Rows from block 5, named by matrix and row number. Each number is 50 + 12 x the weight over its row's rms, rounded and kept within 0 to 99. All counts start at 0. After the name is the row's rms in percent of the matrix's.
# conv: 3x3 conv (model.enc.1.2.conv.weight, 192x192x3x3), inputs 90-107, a 3x3 kernel for each
conv.157 115:53 53 52 51 52 51 50 48 49 50 51 50 50 52 48 51 58 55 75 59 40 71 89 88 48 40 57 54 46 41 56 49 41 58 44 44 52 51 51 53 50 46 52 49 45 27 28 37 47 54 50 46 49 53 42 25 19 45 47 28 33 56 32 34 36 36 42 38 43 40 42 45 43 47 44 39 49 38 31 36 28 34 41 36 37 41 32 49 52 41 38 37 32 32 37 41 45 36 45 47 43 22 47 57 44 29 44 37 41 43 41 40 43 36 31 41 57 49 28 29 56 35 27 50 43 41 45 43 44 45 47 49 42 62 44 51 48 52 42 48 51 52 54 55 40 37 38 41 46 44 24 29 41 39 31 31 30 42 27 28 37 47
conv.158 064:53 51 50 53 52 51 52 50 51 44 45 45 45 46 45 46 45 45 34 34 33 34 36 36 31 30 28 50 51 50 51 52 50 51 52 51 51 49 50 52 50 50 50 50 49 44 40 29 37 33 26 28 25 24 27 31 29 27 31 31 22 27 27 57 58 58 54 57 58 54 54 57 56 57 52 54 55 50 53 53 49 56 55 55 52 53 57 50 51 57 56 59 57 54 58 58 55 55 57 37 36 37 34 34 35 32 32 33 62 66 65 61 62 59 61 60 58 46 46 40 52 50 44 51 48 44 43 45 49 42 47 49 40 46 48 49 48 44 49 46 43 44 42 39 57 58 60 52 56 59 58 59 60 47 41 36 45 38 38 40 35 37
conv.159 064:51 49 49 51 48 48 50 49 49 49 49 53 52 51 54 52 53 52 26 29 32 33 37 32 12 30 30 58 50 43 61 54 46 59 58 52 51 48 50 49 48 50 48 47 50 48 36 24 41 35 27 38 30 28 38 47 46 33 44 47 23 32 37 53 52 48 46 47 49 43 54 55 56 58 59 58 58 55 55 51 53 51 49 67 45 57 70 37 63 60 56 53 51 50 50 47 48 52 53 51 32 44 52 36 60 54 49 73 54 54 53 49 52 49 46 60 51 48 55 39 46 62 41 46 59 41 61 46 61 57 48 80 51 54 90 98 72 44 86 49 71 63 52 99 52 44 58 47 50 51 50 55 57 68 36 23 62 29 30 36 30 50
conv.160 089:47 48 48 39 40 44 43 41 41 50 49 49 49 48 48 50 49 49 49 40 37 57 50 49 43 41 47 40 37 48 26 28 36 32 31 35 46 47 44 41 39 41 45 42 41 26 24 20 36 28 14 44 31 22 66 55 53 66 54 52 63 55 54 31 34 32 29 33 36 46 44 45 61 64 61 59 63 58 60 61 60 48 43 46 46 40 40 41 40 34 36 46 34 33 38 30 31 39 30 59 50 43 58 51 47 61 54 51 36 36 41 30 29 38 47 43 40 46 40 40 43 41 36 45 39 36 49 47 43 42 35 36 46 38 36 34 40 50 40 38 37 49 47 38 42 38 36 37 35 36 42 37 35 48 46 43 55 45 39 55 45 45
conv.161 058:51 51 52 50 51 53 51 51 51 44 45 46 46 46 46 47 47 45 34 33 32 31 33 33 23 26 25 49 48 51 51 54 59 51 54 56 51 50 51 50 50 52 50 50 50 43 37 24 34 28 20 23 20 19 26 30 28 26 31 31 20 28 26 49 46 52 49 49 55 48 51 54 56 58 50 52 54 48 50 49 47 54 58 58 52 55 58 50 56 58 50 48 50 48 50 55 48 53 56 35 35 32 34 34 31 32 33 31 53 53 55 50 52 55 51 54 56 45 45 42 46 46 45 49 49 45 38 41 55 38 42 54 39 42 53 50 46 45 50 43 45 45 43 43 47 47 56 47 51 61 53 60 63 42 37 32 39 33 32 31 29 31
conv.162 065:52 51 50 52 51 50 52 50 50 42 44 45 44 45 45 45 45 44 35 34 33 34 35 36 32 32 30 50 51 50 51 52 50 51 52 51 50 50 50 51 50 49 50 49 49 43 39 28 37 32 24 28 24 23 28 33 32 29 33 34 24 29 29 58 57 57 54 56 57 53 54 56 56 57 52 54 55 50 53 53 49 57 58 57 54 54 57 51 52 58 56 58 56 54 58 57 54 55 56 37 36 37 35 35 35 33 33 34 61 60 59 60 61 58 59 58 58 47 47 43 51 50 45 51 49 45 42 46 49 44 48 49 42 45 48 46 46 42 47 44 42 42 41 38 60 60 62 55 57 60 60 59 60 47 43 37 46 39 37 39 35 36
conv.163 137:50 48 47 48 49 49 51 50 49 52 53 56 51 52 55 53 57 57 67 56 33 62 52 50 58 60 72 53 49 41 49 51 44 62 58 52 48 50 48 48 50 49 50 50 47 55 58 30 73 58 41 66 50 61 41 42 41 46 53 52 39 58 61 46 33 33 34 36 33 35 36 33 63 62 51 65 67 59 39 42 44 80 59 40 45 47 52 55 54 59 52 47 43 31 34 31 27 31 28 50 45 37 49 38 37 38 25 33 50 40 34 38 29 36 39 40 40 52 43 41 37 22 30 33 29 34 41 38 26 40 35 33 36 47 36 54 62 62 62 54 57 54 53 59 60 51 37 44 40 30 33 28 30 58 63 50 67 51 52 46 47 63
conv.164 062:52 51 51 52 50 50 51 50 49 43 44 45 44 45 44 44 44 44 34 34 32 33 34 34 31 29 28 50 51 49 49 50 48 50 50 50 50 49 50 50 49 49 50 49 49 44 39 27 36 31 23 25 23 21 27 30 28 27 32 32 22 28 27 56 58 59 53 56 59 52 53 55 56 57 51 54 55 49 52 53 49 56 58 58 52 54 56 48 53 57 56 59 58 54 58 59 54 55 56 36 35 36 34 34 34 32 32 33 61 61 62 59 59 58 56 56 56 48 50 44 54 54 47 53 50 46 42 45 50 41 46 50 39 44 49 48 45 43 48 44 42 44 41 39 58 59 64 54 55 60 58 57 57 46 41 35 45 37 36 37 32 34
conv.165 052:48 47 47 52 51 49 50 50 47 45 48 48 46 48 49 47 48 48 31 33 31 29 32 32 21 21 18 49 47 50 53 53 51 50 52 50 49 49 48 54 52 49 51 50 48 43 40 30 37 33 27 28 26 24 22 29 23 25 32 27 17 26 21 44 45 49 47 47 48 44 44 49 58 60 57 58 59 53 52 51 47 49 53 58 43 46 55 44 51 56 50 50 49 48 48 50 47 48 52 34 34 32 32 34 33 32 33 33 53 54 56 49 49 50 48 50 53 43 40 41 46 45 41 48 48 43 40 44 47 41 43 48 40 43 46 57 56 49 55 54 48 50 49 44 46 45 52 41 42 46 42 42 49 42 34 32 43 33 35 42 32 36
conv.166 095:54 54 49 50 55 47 56 53 48 48 47 47 46 44 46 48 50 53 34 34 38 59 59 50 38 40 29 62 53 51 56 46 46 60 45 50 54 57 52 52 55 54 56 55 52 39 27 36 50 44 34 52 47 37 58 41 46 54 43 35 46 33 36 33 34 27 31 31 31 59 52 34 47 44 43 53 44 49 52 42 39 47 31 43 50 46 77 47 42 79 46 46 30 42 37 23 53 53 41 50 45 43 52 44 35 48 44 30 44 39 26 23 23 25 43 49 39 44 44 36 43 34 37 36 36 43 46 53 69 51 45 51 56 57 56 55 55 62 61 44 60 61 41 76 58 45 37 47 41 35 51 49 39 41 25 32 41 35 34 41 35 47
conv.167 126:48 47 45 48 46 44 48 50 52 50 49 52 53 50 50 50 52 53 45 42 35 65 54 39 65 71 88 50 45 46 54 56 49 49 56 60 45 49 47 49 48 45 48 51 52 58 63 42 72 62 51 68 66 58 29 40 50 53 48 47 56 68 58 46 37 29 48 42 33 40 43 39 57 70 57 56 54 60 46 43 40 78 57 35 66 38 43 56 46 51 47 41 32 42 41 30 33 40 37 35 35 36 45 46 36 41 38 31 36 26 31 39 34 31 43 46 41 39 39 49 44 26 34 47 33 35 23 49 50 31 44 38 35 58 31 38 47 49 41 43 34 26 32 25 43 39 27 44 37 14 42 32 20 60 48 44 67 54 39 55 55 53
conv.168 107:52 44 43 56 56 54 60 64 51 53 54 51 53 56 50 50 52 48 12 56 62 27 26 50 33 27 29 56 50 50 57 51 52 59 59 48 50 46 43 54 60 55 55 62 54 19 49 55 26 46 53 40 53 44 39 58 65 36 61 75 27 39 62 63 63 49 69 72 58 58 64 56 57 49 53 48 44 49 60 54 44 49 63 28 55 56 34 67 59 49 52 56 53 58 71 61 63 60 57 24 49 54 27 40 33 44 43 37 46 56 46 74 76 65 67 70 60 52 54 35 63 57 36 76 71 44 51 43 57 46 44 64 41 39 54 40 36 32 45 24 30 48 35 40 45 59 53 67 76 70 63 66 59 46 44 52 54 57 47 65 67 56
conv.169 097:57 50 47 51 45 48 51 55 47 47 50 52 45 51 49 41 46 45 32 38 41 48 37 33 70 65 56 55 51 51 51 54 52 54 62 47 58 51 49 52 47 48 49 51 48 22 29 39 22 27 24 18 32 30 53 64 76 54 56 70 44 36 43 45 37 44 48 39 48 37 45 40 59 62 57 49 52 58 50 52 53 39 60 50 34 59 57 61 54 56 45 40 44 43 47 55 40 45 46 51 69 65 38 48 40 43 48 40 36 44 52 52 47 54 46 45 52 46 50 49 37 32 43 36 39 47 47 41 48 49 36 47 52 34 51 57 61 51 58 48 34 53 31 47 43 41 50 43 43 63 38 47 54 65 55 50 60 38 32 47 57 44
conv.170 102:49 49 51 49 47 46 52 49 47 42 49 51 42 51 51 43 51 52 56 69 36 51 67 50 33 52 51 38 37 45 40 42 44 47 46 44 49 49 50 50 48 47 53 50 47 38 40 23 57 48 21 56 45 39 33 31 34 45 33 48 46 38 59 34 40 46 36 44 47 39 40 44 45 61 56 40 51 50 41 50 56 62 66 53 46 43 33 53 56 36 39 43 49 32 36 46 36 32 42 64 39 37 49 31 33 44 34 36 39 39 54 32 35 50 39 39 45 44 51 62 40 40 47 34 39 48 41 45 42 36 30 27 37 41 33 32 37 54 36 32 35 31 41 43 44 48 50 36 36 39 35 30 26 53 58 62 52 47 39 49 41 47
conv.171 125:45 42 44 48 43 41 50 50 49 50 50 51 51 50 52 52 50 51 53 50 61 55 54 51 78 63 65 49 46 46 51 44 42 54 50 47 46 43 45 49 44 42 48 49 46 39 51 63 51 59 64 62 67 68 27 45 56 32 40 48 48 40 45 21 08 24 25 16 28 30 26 33 63 59 59 49 43 49 35 34 48 31 39 39 39 36 51 41 24 47 32 24 21 28 15 22 20 12 24 51 34 35 49 33 35 42 33 35 31 19 31 30 23 30 28 27 36 38 30 36 32 22 43 39 28 44 49 41 61 53 45 59 51 42 57 50 34 34 53 36 42 43 29 44 31 25 39 23 21 37 25 23 34 41 44 60 46 45 51 51 46 45
conv.172 116:49 45 45 52 51 47 54 55 56 43 44 46 46 42 45 45 44 46 53 44 39 46 35 34 35 47 55 45 43 47 48 40 37 43 43 44 47 42 43 50 49 50 51 52 56 70 40 35 48 27 32 46 37 31 41 35 51 42 31 44 60 46 48 35 34 38 23 27 36 18 21 35 54 49 44 45 39 43 42 43 47 43 46 34 37 47 49 34 43 51 43 36 40 26 29 35 20 25 38 31 20 40 40 35 42 54 47 40 36 33 33 18 23 35 16 23 40 46 48 46 32 42 43 32 38 44 47 27 44 44 29 36 52 32 34 42 24 53 44 46 50 60 55 45 43 29 33 28 27 40 24 26 38 45 34 51 35 49 54 50 45 41
conv.173 093:54 55 52 57 60 58 54 52 54 52 53 53 53 54 54 52 54 53 18 32 38 42 42 33 52 53 25 60 63 58 62 60 61 55 57 59 51 55 53 54 59 57 51 50 51 24 51 51 48 59 53 54 61 55 16 44 41 20 32 37 31 22 27 61 68 58 68 66 61 65 59 56 59 58 58 66 57 59 69 63 58 62 55 50 78 54 53 72 45 41 56 62 57 62 65 56 60 56 52 38 38 41 38 33 35 30 25 26 57 63 56 71 68 61 68 61 57 68 57 59 77 59 55 79 68 59 51 36 52 56 43 53 53 32 49 55 45 36 57 41 43 52 29 38 65 69 63 71 66 61 72 62 58 44 61 64 68 78 65 73 71 59
conv.174 092:51 50 49 51 48 47 46 42 44 43 48 50 45 48 51 47 49 51 68 59 29 63 60 44 60 54 45 46 45 44 48 44 43 46 41 42 51 50 49 51 48 47 49 45 45 55 57 50 69 55 44 69 60 68 50 27 23 54 34 30 55 50 39 42 49 54 44 45 41 49 45 40 51 59 53 47 58 53 52 58 60 70 62 68 58 55 56 49 49 20 48 50 55 43 45 45 38 38 37 61 45 30 58 41 20 59 46 35 44 50 54 43 45 43 45 40 41 48 57 60 45 41 49 43 38 46 36 46 34 33 24 20 39 41 40 62 62 67 48 32 37 44 40 50 52 55 51 44 33 28 46 28 26 56 69 61 50 47 54 55 45 44
conv.175 110:47 50 52 42 48 51 49 48 47 50 49 51 51 49 51 49 49 51 69 58 36 58 51 52 74 54 47 34 30 34 40 37 40 38 34 41 48 49 51 45 51 50 52 52 50 72 62 57 60 56 61 64 58 70 45 41 43 31 46 44 53 47 55 36 38 46 32 27 31 31 22 26 68 62 60 58 56 62 51 49 58 44 69 82 37 52 57 31 40 51 50 47 47 41 40 35 23 15 17 40 32 36 39 38 33 36 40 36 42 44 59 40 33 44 36 33 33 44 44 48 44 31 47 35 28 41 38 29 42 34 32 37 35 33 39 55 56 62 54 55 51 54 45 48 46 46 50 41 43 45 28 27 34 25 32 58 25 39 51 26 39 43
conv.176 118:49 48 48 48 45 43 42 40 39 44 49 52 43 50 51 44 50 51 64 64 38 67 65 47 58 60 56 39 40 41 46 45 45 50 42 43 50 45 46 50 42 39 49 41 38 44 47 34 58 48 36 66 50 52 43 29 38 44 22 39 52 35 38 34 37 43 40 40 37 39 43 42 54 58 52 43 51 51 48 55 57 57 56 57 55 56 52 55 54 31 34 39 54 33 40 44 30 34 39 66 31 26 60 31 29 66 43 43 34 47 57 35 34 39 43 35 40 40 50 65 38 35 54 39 31 47 54 48 38 48 29 33 45 41 37 54 64 51 53 36 45 49 46 65 40 45 48 34 35 33 42 34 31 65 68 64 60 45 48 52 39 56
conv.177 102:60 59 60 51 51 50 49 49 47 50 50 47 51 51 46 49 49 45 56 58 63 48 51 44 61 42 36 51 41 44 56 56 51 63 61 52 57 55 58 50 50 47 50 49 48 23 28 44 18 20 31 28 24 16 77 83 74 53 56 81 38 41 63 36 29 37 34 30 29 45 49 60 57 50 51 52 52 47 51 54 48 27 46 50 43 38 53 47 48 54 41 43 38 41 41 38 51 57 56 61 56 51 51 37 30 61 54 42 41 29 48 36 36 54 48 48 63 25 35 36 25 34 48 37 30 47 46 38 43 29 22 43 43 39 56 46 39 46 34 24 31 49 46 47 47 49 51 37 40 53 49 50 59 68 46 44 51 40 30 45 38 24