config.yaml
model: "segmentation model"
dataset: "aerial photos of the United States (SatlasPretrain)"
train_examples: 203450
image_size: 48
crop_scale_min: 1
horizontal_flip: true
rotation_deg: 5
num_classes: 8
arch: "unet"
norm: "groupnorm"
activation: "relu"
weight_standardization: false
pixel_unshuffle: 2
widths: [96, 192, 384]
blocks_per_level: 3
block: "plain"
attention: false
upsampling: "nearest_conv"
init: "trunc_normal_002"
optimizer: "cautious_adamw"
lr: 0.0028
beta1: 0.9
beta2: 0.999
eps: 1e-08
grad_clip: 5.0
steps: 13400
batch_size: 256
epochs: 16.9
lr_schedule: "wsd"
decay_fraction: 0.2
final_lr_fraction: 0
warmup_steps: 670
weight_decay: 0.3
Rows from block 6, named by matrix and row number. Each number is 128 + 24 x the weight over its row's rms, rounded and kept within 0 to 255. All counts start at 0. After the name is the row's rms in percent of the matrix's.
# conv: 3x3 conv (model.mid.0.conv.weight, 384x384x3x3), inputs 117-129, a 3x3 kernel for each
conv.259 120 [148 117 119 139 146 130 119 133 136 145 160 143 145 149 121 116 130 100 117 122 148 144 160 150 142 175 161  95 147 157  87 113 172  92 115 166  92 134 143  83 101 158  97 110 165 130 160 142 113 124 128  95  93  98 133 106 124 146 145 120 151 163 131 130 134 126 122 111 122 138 112 123  87 113 141 102 125 164 127 151 183 115 166 153  98 118 157  83  95 134 142 147 131 142 140 139 127 121 118  86  84 114 109 113 146 137 146 177 149 123 109 137 123 100 144 112  98]
conv.260 129 [111 157 182 126 130 134 147 152 119 124 105 113 147 136 155 154 151 153 105 149 134 145 156 139 150 133 120 163 135  78 172 138  77 123 122  93 158 135  86 155 134  73 115 118  94 153  96  75 143 119 117 133 135 137  80 122 154 137 150 169 146 141 132 153 129 115 105  99 104  97 109 134 145 162 126 143 141  99 116 115 103 160 115  64 170 137  95 136 133 113 180 133 117 117  97 110 109 109 138 141 165 145 121 133 100 103 107 102 136 124 163  94  86 137 116 115 150]
conv.261 047 [121 110 125 116 106 125 119 111 120 112 127 122 111 118 116 115 118 127  80  82  76  57  58  65  56  56  54 131 139 147 123 123 138 120 116 132 134 141 151 131 133 143 125 124 135 130 143 148 134 140 141 130 137 144 121 110 105 108  98 101 116 112 109 117 119 122 125 126 126 122 125 129  98  93  93  94  83  87  89  76  77 152 175 186 151 163 172 153 154 164 129 134 128 138 144 130 133 138 132 143 130 125 140 135 126 131 135 121 139 135 124 156 159 144 150 162 151]
conv.262 140 [ 96 135 186 123 124 144 137 125 116  90  96 115 122 126 136 147 155 160 111 140 140 117 122 130 129 114 119 171 120  78 179 125  80 157 122 106 172 129  88 172 125  80 146 114  96 133  92  82 152 125 109 141 149 146  87 131 163  96 126 153 129 130 129 168 136 112 143 135 122 111 122 136 171 162 125 152 131 102 128 105  92 147  99  75 172 125  94 158 142 130 155 131 104 144 132 125 113 129 139 173 171 137 137 132 117 109  99  90 136 134 146 112 133 149  98 136 148]
conv.263 133 [151 114 116 159 152 140 134 143 146 142 166 149 153 141 119 134 108  84 135 126 135 152 165 140 146 162 155 118 146 141  89 117 140  80 109 144 114 131 137  81 110 140  81 115 154 130 164 141 112 114 120  99  82  87 137 111 129 161 159 125 164 154 136 117 134 122  98 100 126 119 124 127 114 115 128 109 130 150 117 152 180 135 168 148 102 114 138  82  88 113 121 145 127 121 119 126 117 119 118 105  91 111 106 118 142 124 161 187 125 115 115 127 112 118 139 125 116]
conv.264 140 [143 139 117 155 174 143 129 140 138 156 157 120 160 139 103 138 126 105 129 135 140 154 158 133 156 160 164 125 142 153  87 105 141  75 103 149 117 131 152  72  99 146  71 105 150 150 154 129 114 112 113  98  93  97 129 129 131 162 163 113 173 164 146 117 114 128  91  95 140 111 109 115  98 115 146  99 122 156 113 135 169 145 156 144 101 108 126  76  87 122 125 118 110 116 111 145 116 111 113  84  94 131  96 116 155 122 143 172 120 106 107 127 121 131 137 117 100]
conv.265 045 [119 114 125 114 108 121 118 114 116 117 120 123 111 125 123 109 114 114  89  70  80  67  55  59  65  56  49 124 137 151 125 125 142 129 132 135 129 134 148 131 133 148 139 137 144 124 135 143 128 141 147 132 140 142 125 113 110 113 110 107 109 107 100 117 119 121 124 121 126 128 126 133  99  98  96  87  83  82  98  94  82 143 168 189 150 167 187 152 163 167 128 133 124 133 136 127 136 138 135 136 135 127 138 133 125 146 140 127 142 140 121 155 149 133 153 148 147]
conv.266 107 [105  95 103 100  92 102  96  96 106 108 113 114 111 115 115 110 115 118  72  60  67  61  54  58  55  54  58 136 140 153 131 131 141 131 124 129 139 149 157 140 140 147 140 135 136 137 147 150 143 148 151 144 146 146 107  94  90  98  91  89  91  94  95 134 137 138 143 140 143 149 141 139 107 103 108  97  94  98  95  91  92 147 159 171 150 160 167 153 152 155 143 155 147 149 156 152 155 156 147 147 142 137 140 135 135 141 133 130 148 149 134 158 157 149 161 161 152]
conv.267 034 [123 118 124 123 120 124 118 117 121 106 109 123 111 117 125 110 118 121  93  85  75  88  75  59  78  60  50 115 125 149 122 120 134 129 127 129 123 130 143 127 125 136 134 131 135 120 129 144 130 139 150 131 136 140 125 117 114 123 116 107 116 113 110 121 122 121 122 121 127 127 128 132 106  99  93  86  85  77 106  99  87 127 155 183 146 154 170 150 153 160 130 131 124 129 133 128 132 135 131 144 138 123 134 133 118 148 140 126 156 155 131 162 161 150 163 165 163]
conv.268 060 [105 105 111 108 108 115 103 106 116 114 116 113 114 113 115 112 117 124  76  73  71  55  48  48  42  39  48 127 139 157 124 134 144 129 123 128 132 139 155 132 142 147 133 130 133 134 138 144 139 145 145 144 142 140 113 111 101 105 100  94 103 107 107 128 128 131 133 134 135 133 133 131 101 101 109  93  91  89  92  84  82 151 167 183 156 174 178 155 158 156 139 136 132 148 142 138 149 143 135 141 137 133 140 140 129 140 135 127 144 143 132 153 154 147 153 165 152]
conv.269 032 [127 125 127 125 125 133 118 117 124 118 120 120 121 126 127 114 117 124  96  95  84  72  68  56  57  51  42 117 138 152 105 117 135 106 108 122 125 138 146 123 129 135 124 124 132 129 132 136 130 133 138 132 131 137 123 118 117 121 119 120 120 119 120 122 122 126 125 122 121 124 124 126  91 103 111  80  86  95  83  80  87 145 166 181 140 152 174 139 140 155 130 129 127 132 134 125 130 131 125 134 134 130 129 125 119 138 136 122 142 140 123 158 158 137 161 162 144]
conv.270 172 [127 157 130 149 178 132 137 161 122 148 136 126 179 133 107 166 114  99 161 177 143 164 165 132 157 133 138 161 157 148 110 115 114  88  85 112 146 146 148  90 110 123  75  93 128 137 118 122 127  99 100 120  92  95 131 157 130 169 174 133 170 157 128 105  87 127  68  88 135  77 120 136 146 158 151 107 137 140 103 119 151 160 144 137 122 106 100 103  82  93 134  89 113 111  81 136 106 111 145 122 138 134  91 131 145  98 137 159 100  79 109 111 104 147 120 140 143]
conv.271 110 [ 96 150 201 131 131 164 134 113 126 114 119 131 127 133 143 137 170 159 110 159 148 142 131 133 136 100 101 155 130  91 179 114  70 146 118 105 160 125  89 177 109  67 138 108 101 143  97  89 139 118  97 135 158 145  97 160 176 109 151 183 143 126 131 148  93  81 121 109  87  99 114 127 144 148 123 163 122  92 137  87  81 150 117  96 172 120  93 152 150 134 149 103  86 122 115  93 103 136 125 148 153 134 144 125 112 126  85  83 130 105 121  87 126 137  93 133 147]
conv.272 050 [104 110 127  85  99 127 110 116 131 112 125 122 108 121 107 107 118 115  66  60  68  68  61  68  47  48  60 133 127 141 138 117 115 149 124 123 140 129 143 147 129 126 155 129 138 147 157 155 145 134 127 150 148 137  94  96  91 110 114 117  96 102 102 130 134 135 127 130 130 138 128 131 110  82  93 117  94 103 121  94 100 143 155 170 151 142 138 157 155 143 160 152 142 134 134 119 142 146 134 147 121 117 151 127 135 143 120 128 156 168 150 145 164 159 153 159 152]
conv.273 145 [140 134 117 151 175 140 125 144 132 153 161 134 158 141 112 142 112  90 131 146 146 146 168 128 148 162 150 136 151 155  90 111 130  78 100 142 125 136 148  80 101 138  81 104 151 143 156 132 115 107 116 111  84  91 126 132 131 155 174 118 164 168 131 123 103 120 101  76 141 112 106 136 109 122 144 100 125 150 113 139 175 150 165 146 104 108 120  85  82 115 125 116 113 129 102 143 116 106 124  92  98 124  98 119 146 119 147 185 121  96 101 133 113 141 131 118 116]
conv.274 026 [120 125 129 125 122 129 120 119 124 120 135 127 124 129 121 109 121 121  89  97  93  91  90  76  85  81  75 101 118 150 114 121 144 117 120 138 114 122 146 119 128 143 128 128 137 127 126 138 130 136 144 129 133 137 124 127 118 123 119 110 121 119 118 118 117 120 116 120 125 124 126 127  82  71  84  82  74  76  90  83  87 128 158 202 152 160 188 141 152 171 132 128 124 128 131 129 130 131 129 134 125 123 129 126 124 140 131 126 149 138 118 139 141 135 149 147 138]
conv.275 128 [139 106 175 139 112 146 141 120 139  91 123 159  89 133 180 112 144 142 123 138 166 138 159 186 134 165 156 108 126 114 127 145 162 101 141 174 128 128  94 136 132 136 107 125 157  92 123 111  90 125 141  98 127 141 141 131 182 130 134 166 149 154 134 135 130  76 131 113  71 124  96 110 140 135 114 156 151 138 136 144 151  89 126 128  99 132 172  94 134 172 114 138  91 128 136  83 121 133 108 155 137 106 166 141  99 153 136 127 152 136 104 139 112  56 143 115  79]
conv.276 066 [122 109 122 118 111 119 116 121 123 109 111 128 104 112 119 118 120 120  90  81  87  64  64  67  66  67  61 129 158 162 129 142 146 131 131 131 133 161 155 139 149 146 134 137 132 130 147 154 135 146 149 135 139 143 118 101 106 104 101 108 110 112 111 125 136 129 140 137 135 133 131 133 109 114 108 100 103  91 100 102  89 148 180 195 147 167 177 152 156 155 133 140 136 143 145 136 142 141 138 143 141 124 148 142 124 143 137 126 147 140 127 165 152 151 157 146 157]
conv.277 122 [108  96 101 109  93 100 104  90  96 107 112 123 108 111 122 105 110 122  81  64  68  65  53  59  55  46  50 141 139 148 135 132 140 138 128 130 147 145 149 145 141 144 148 139 140 133 145 159 138 147 158 142 147 158 108 100  88  99  91  85  89  86  84 134 139 142 142 146 146 152 151 152 119 113 100 112 104  94 110 102  90 146 156 169 147 154 165 149 152 160 139 151 145 145 161 149 153 165 155 153 143 125 150 143 123 152 142 120 141 148 140 155 161 149 159 163 158]
conv.278 159 [129 183 167 126 146 151 133 127 142 142 138 141 150 116 102 180 120  95 162 182 131 152 151 127 139 111 125 152 130 120 139 109  95 129 101  88 137 116 111 128 114 106 116 104 102 127  89 126 131  87  92 152 123  88 134 184 141 149 170 148 147 123 138 109  57 116 101 102 134  95 145 141 150 165 114 132 133 123  97 108 131 142 120 122 141 104  87 152 109  79 134  68 107 108  83 110 104 133 136 130 146 115 112 142 145  73 124 152 105  77 120 101 111 143 106 153 159]
conv.279 083 [129  95 182 112  94 155 123  96 128  87 121 151  72 136 165  85 119 136 136 124 171 120 139 193 100 132 151 109 100 100 134 130 144 144 170 165 131 112  89 149 128 123 152 157 144  95 118 108  95 140 117 118 135 124 139 119 176 116 117 181 106 115 138 132 147  79 155 135  79 155 131 119 148 119 121 176 135 134 157 157 145  83 100 107 102 129 140 129 159 156 124 152 105 137 147  92 133 141 116 166 133 119 189 132 117 174 153 131 140 162 104 136 135  63 135 120  90]
conv.280 157 [111 123 187 138 114 152 134 104 102  88 114 121 104 129 160 110 140 189 117 150 145 136 141 138 132 132 125 142 124  92 161 135 102 164 157 140 158 132  95 168 133  89 166 150 123 123 115 103 122 132 129 125 156 180 101 131 160 115 127 154 120 110 114 160 129 106 135 130 107 126 131 126 163 152 119 164 137 103 157 135  93 118 103  91 144 130 118 153 163 175 146 136  98 119 131 117 109 143 139 175 154 129 157 131  95 145 118  65 134 125 132 105 118 127  96 106 115]
conv.281 129 [111 112 199 128  98 150 129  95 102  85 102 127 105 135 159 123 136 164 123 141 159 115 131 160 123 120 140 149 107  79 155 129 114 165 162 168 163 117  72 160 126  99 162 153 149 116  96  89 128 133 116 146 163 160 107 134 182 111 128 172 114 105 115 146 137  87 142 141  89 126 145 130 163 145 116 148 120 119 140 129 128 130  92  88 137 124 127 158 164 181 133 146  96 122 144  97 110 147 133 178 160 127 154 122 107 132 119  96 126 143 131 121 143 104  98 119  88]
conv.282 122 [100  92 102  95  94 106  90  91 107 110 113 115 106 112 113 108 114 115  68  59  68  51  49  56  47  53  56 139 142 150 135 137 142 134 128 129 147 150 155 146 145 147 142 137 136 140 147 151 148 151 151 149 146 145  99  93  93  86  85  87  85  92  95 141 143 141 152 145 143 156 144 143 110 108 107 100 101 100 100  99  94 152 159 169 154 158 162 153 151 152 150 155 146 159 162 152 163 158 146 144 139 133 141 141 133 142 137 130 149 150 140 158 157 148 160 157 152]
conv.283 052 [110 108 119 107 103 117 109 107 117 124 125 123 117 118 122 105 107 115  79  65  73  72  65  73  74  70  74 132 132 148 123 125 139 130 127 131 133 134 153 131 134 146 138 134 139 134 138 139 140 142 144 134 134 135 117 110 107 104 101 100 107 108 110 119 122 120 127 127 126 132 132 129  95  91 101  85  79  85  91  84  85 162 172 186 165 170 185 158 162 168 134 138 127 146 145 133 138 136 129 138 135 135 136 135 130 144 137 131 147 148 130 159 160 146 152 158 148]
conv.284 084 [109  99 110 105  95 110 107 104 114 113 116 120 105 106 109 106 112 113  77  63  64  61  52  53  64  58  61 136 143 153 137 140 146 136 129 133 145 152 158 150 155 155 147 141 143 138 149 151 144 151 151 144 145 147 109  96  91  94  79  83  91  93  95 131 136 134 142 146 141 145 142 140 108 106 105 101  98  96 100  96  92 150 168 179 157 167 172 158 157 160 137 143 138 143 153 142 144 147 139 141 137 134 145 139 132 142 138 131 146 147 134 158 159 148 161 164 153]
conv.285 029 [125 119 127 120 118 127 116 115 123 117 131 135 118 133 125 119 126 120 109  97  98  82  76  71  63  46  35 130 141 137 133 125 132 120 119 128 127 127 133 128 122 132 124 127 133 120 139 138 128 138 132 132 136 131 129 117 123 121 120 124 118 116 115 114 119 116 124 120 121 126 125 127 114 101 103 103  87  93  89  95 100 146 170 166 157 166 157 151 165 157 129 134 126 132 132 125 134 137 132 144 128 128 144 124 126 135 131 131 130 135 121 147 143 127 163 161 151]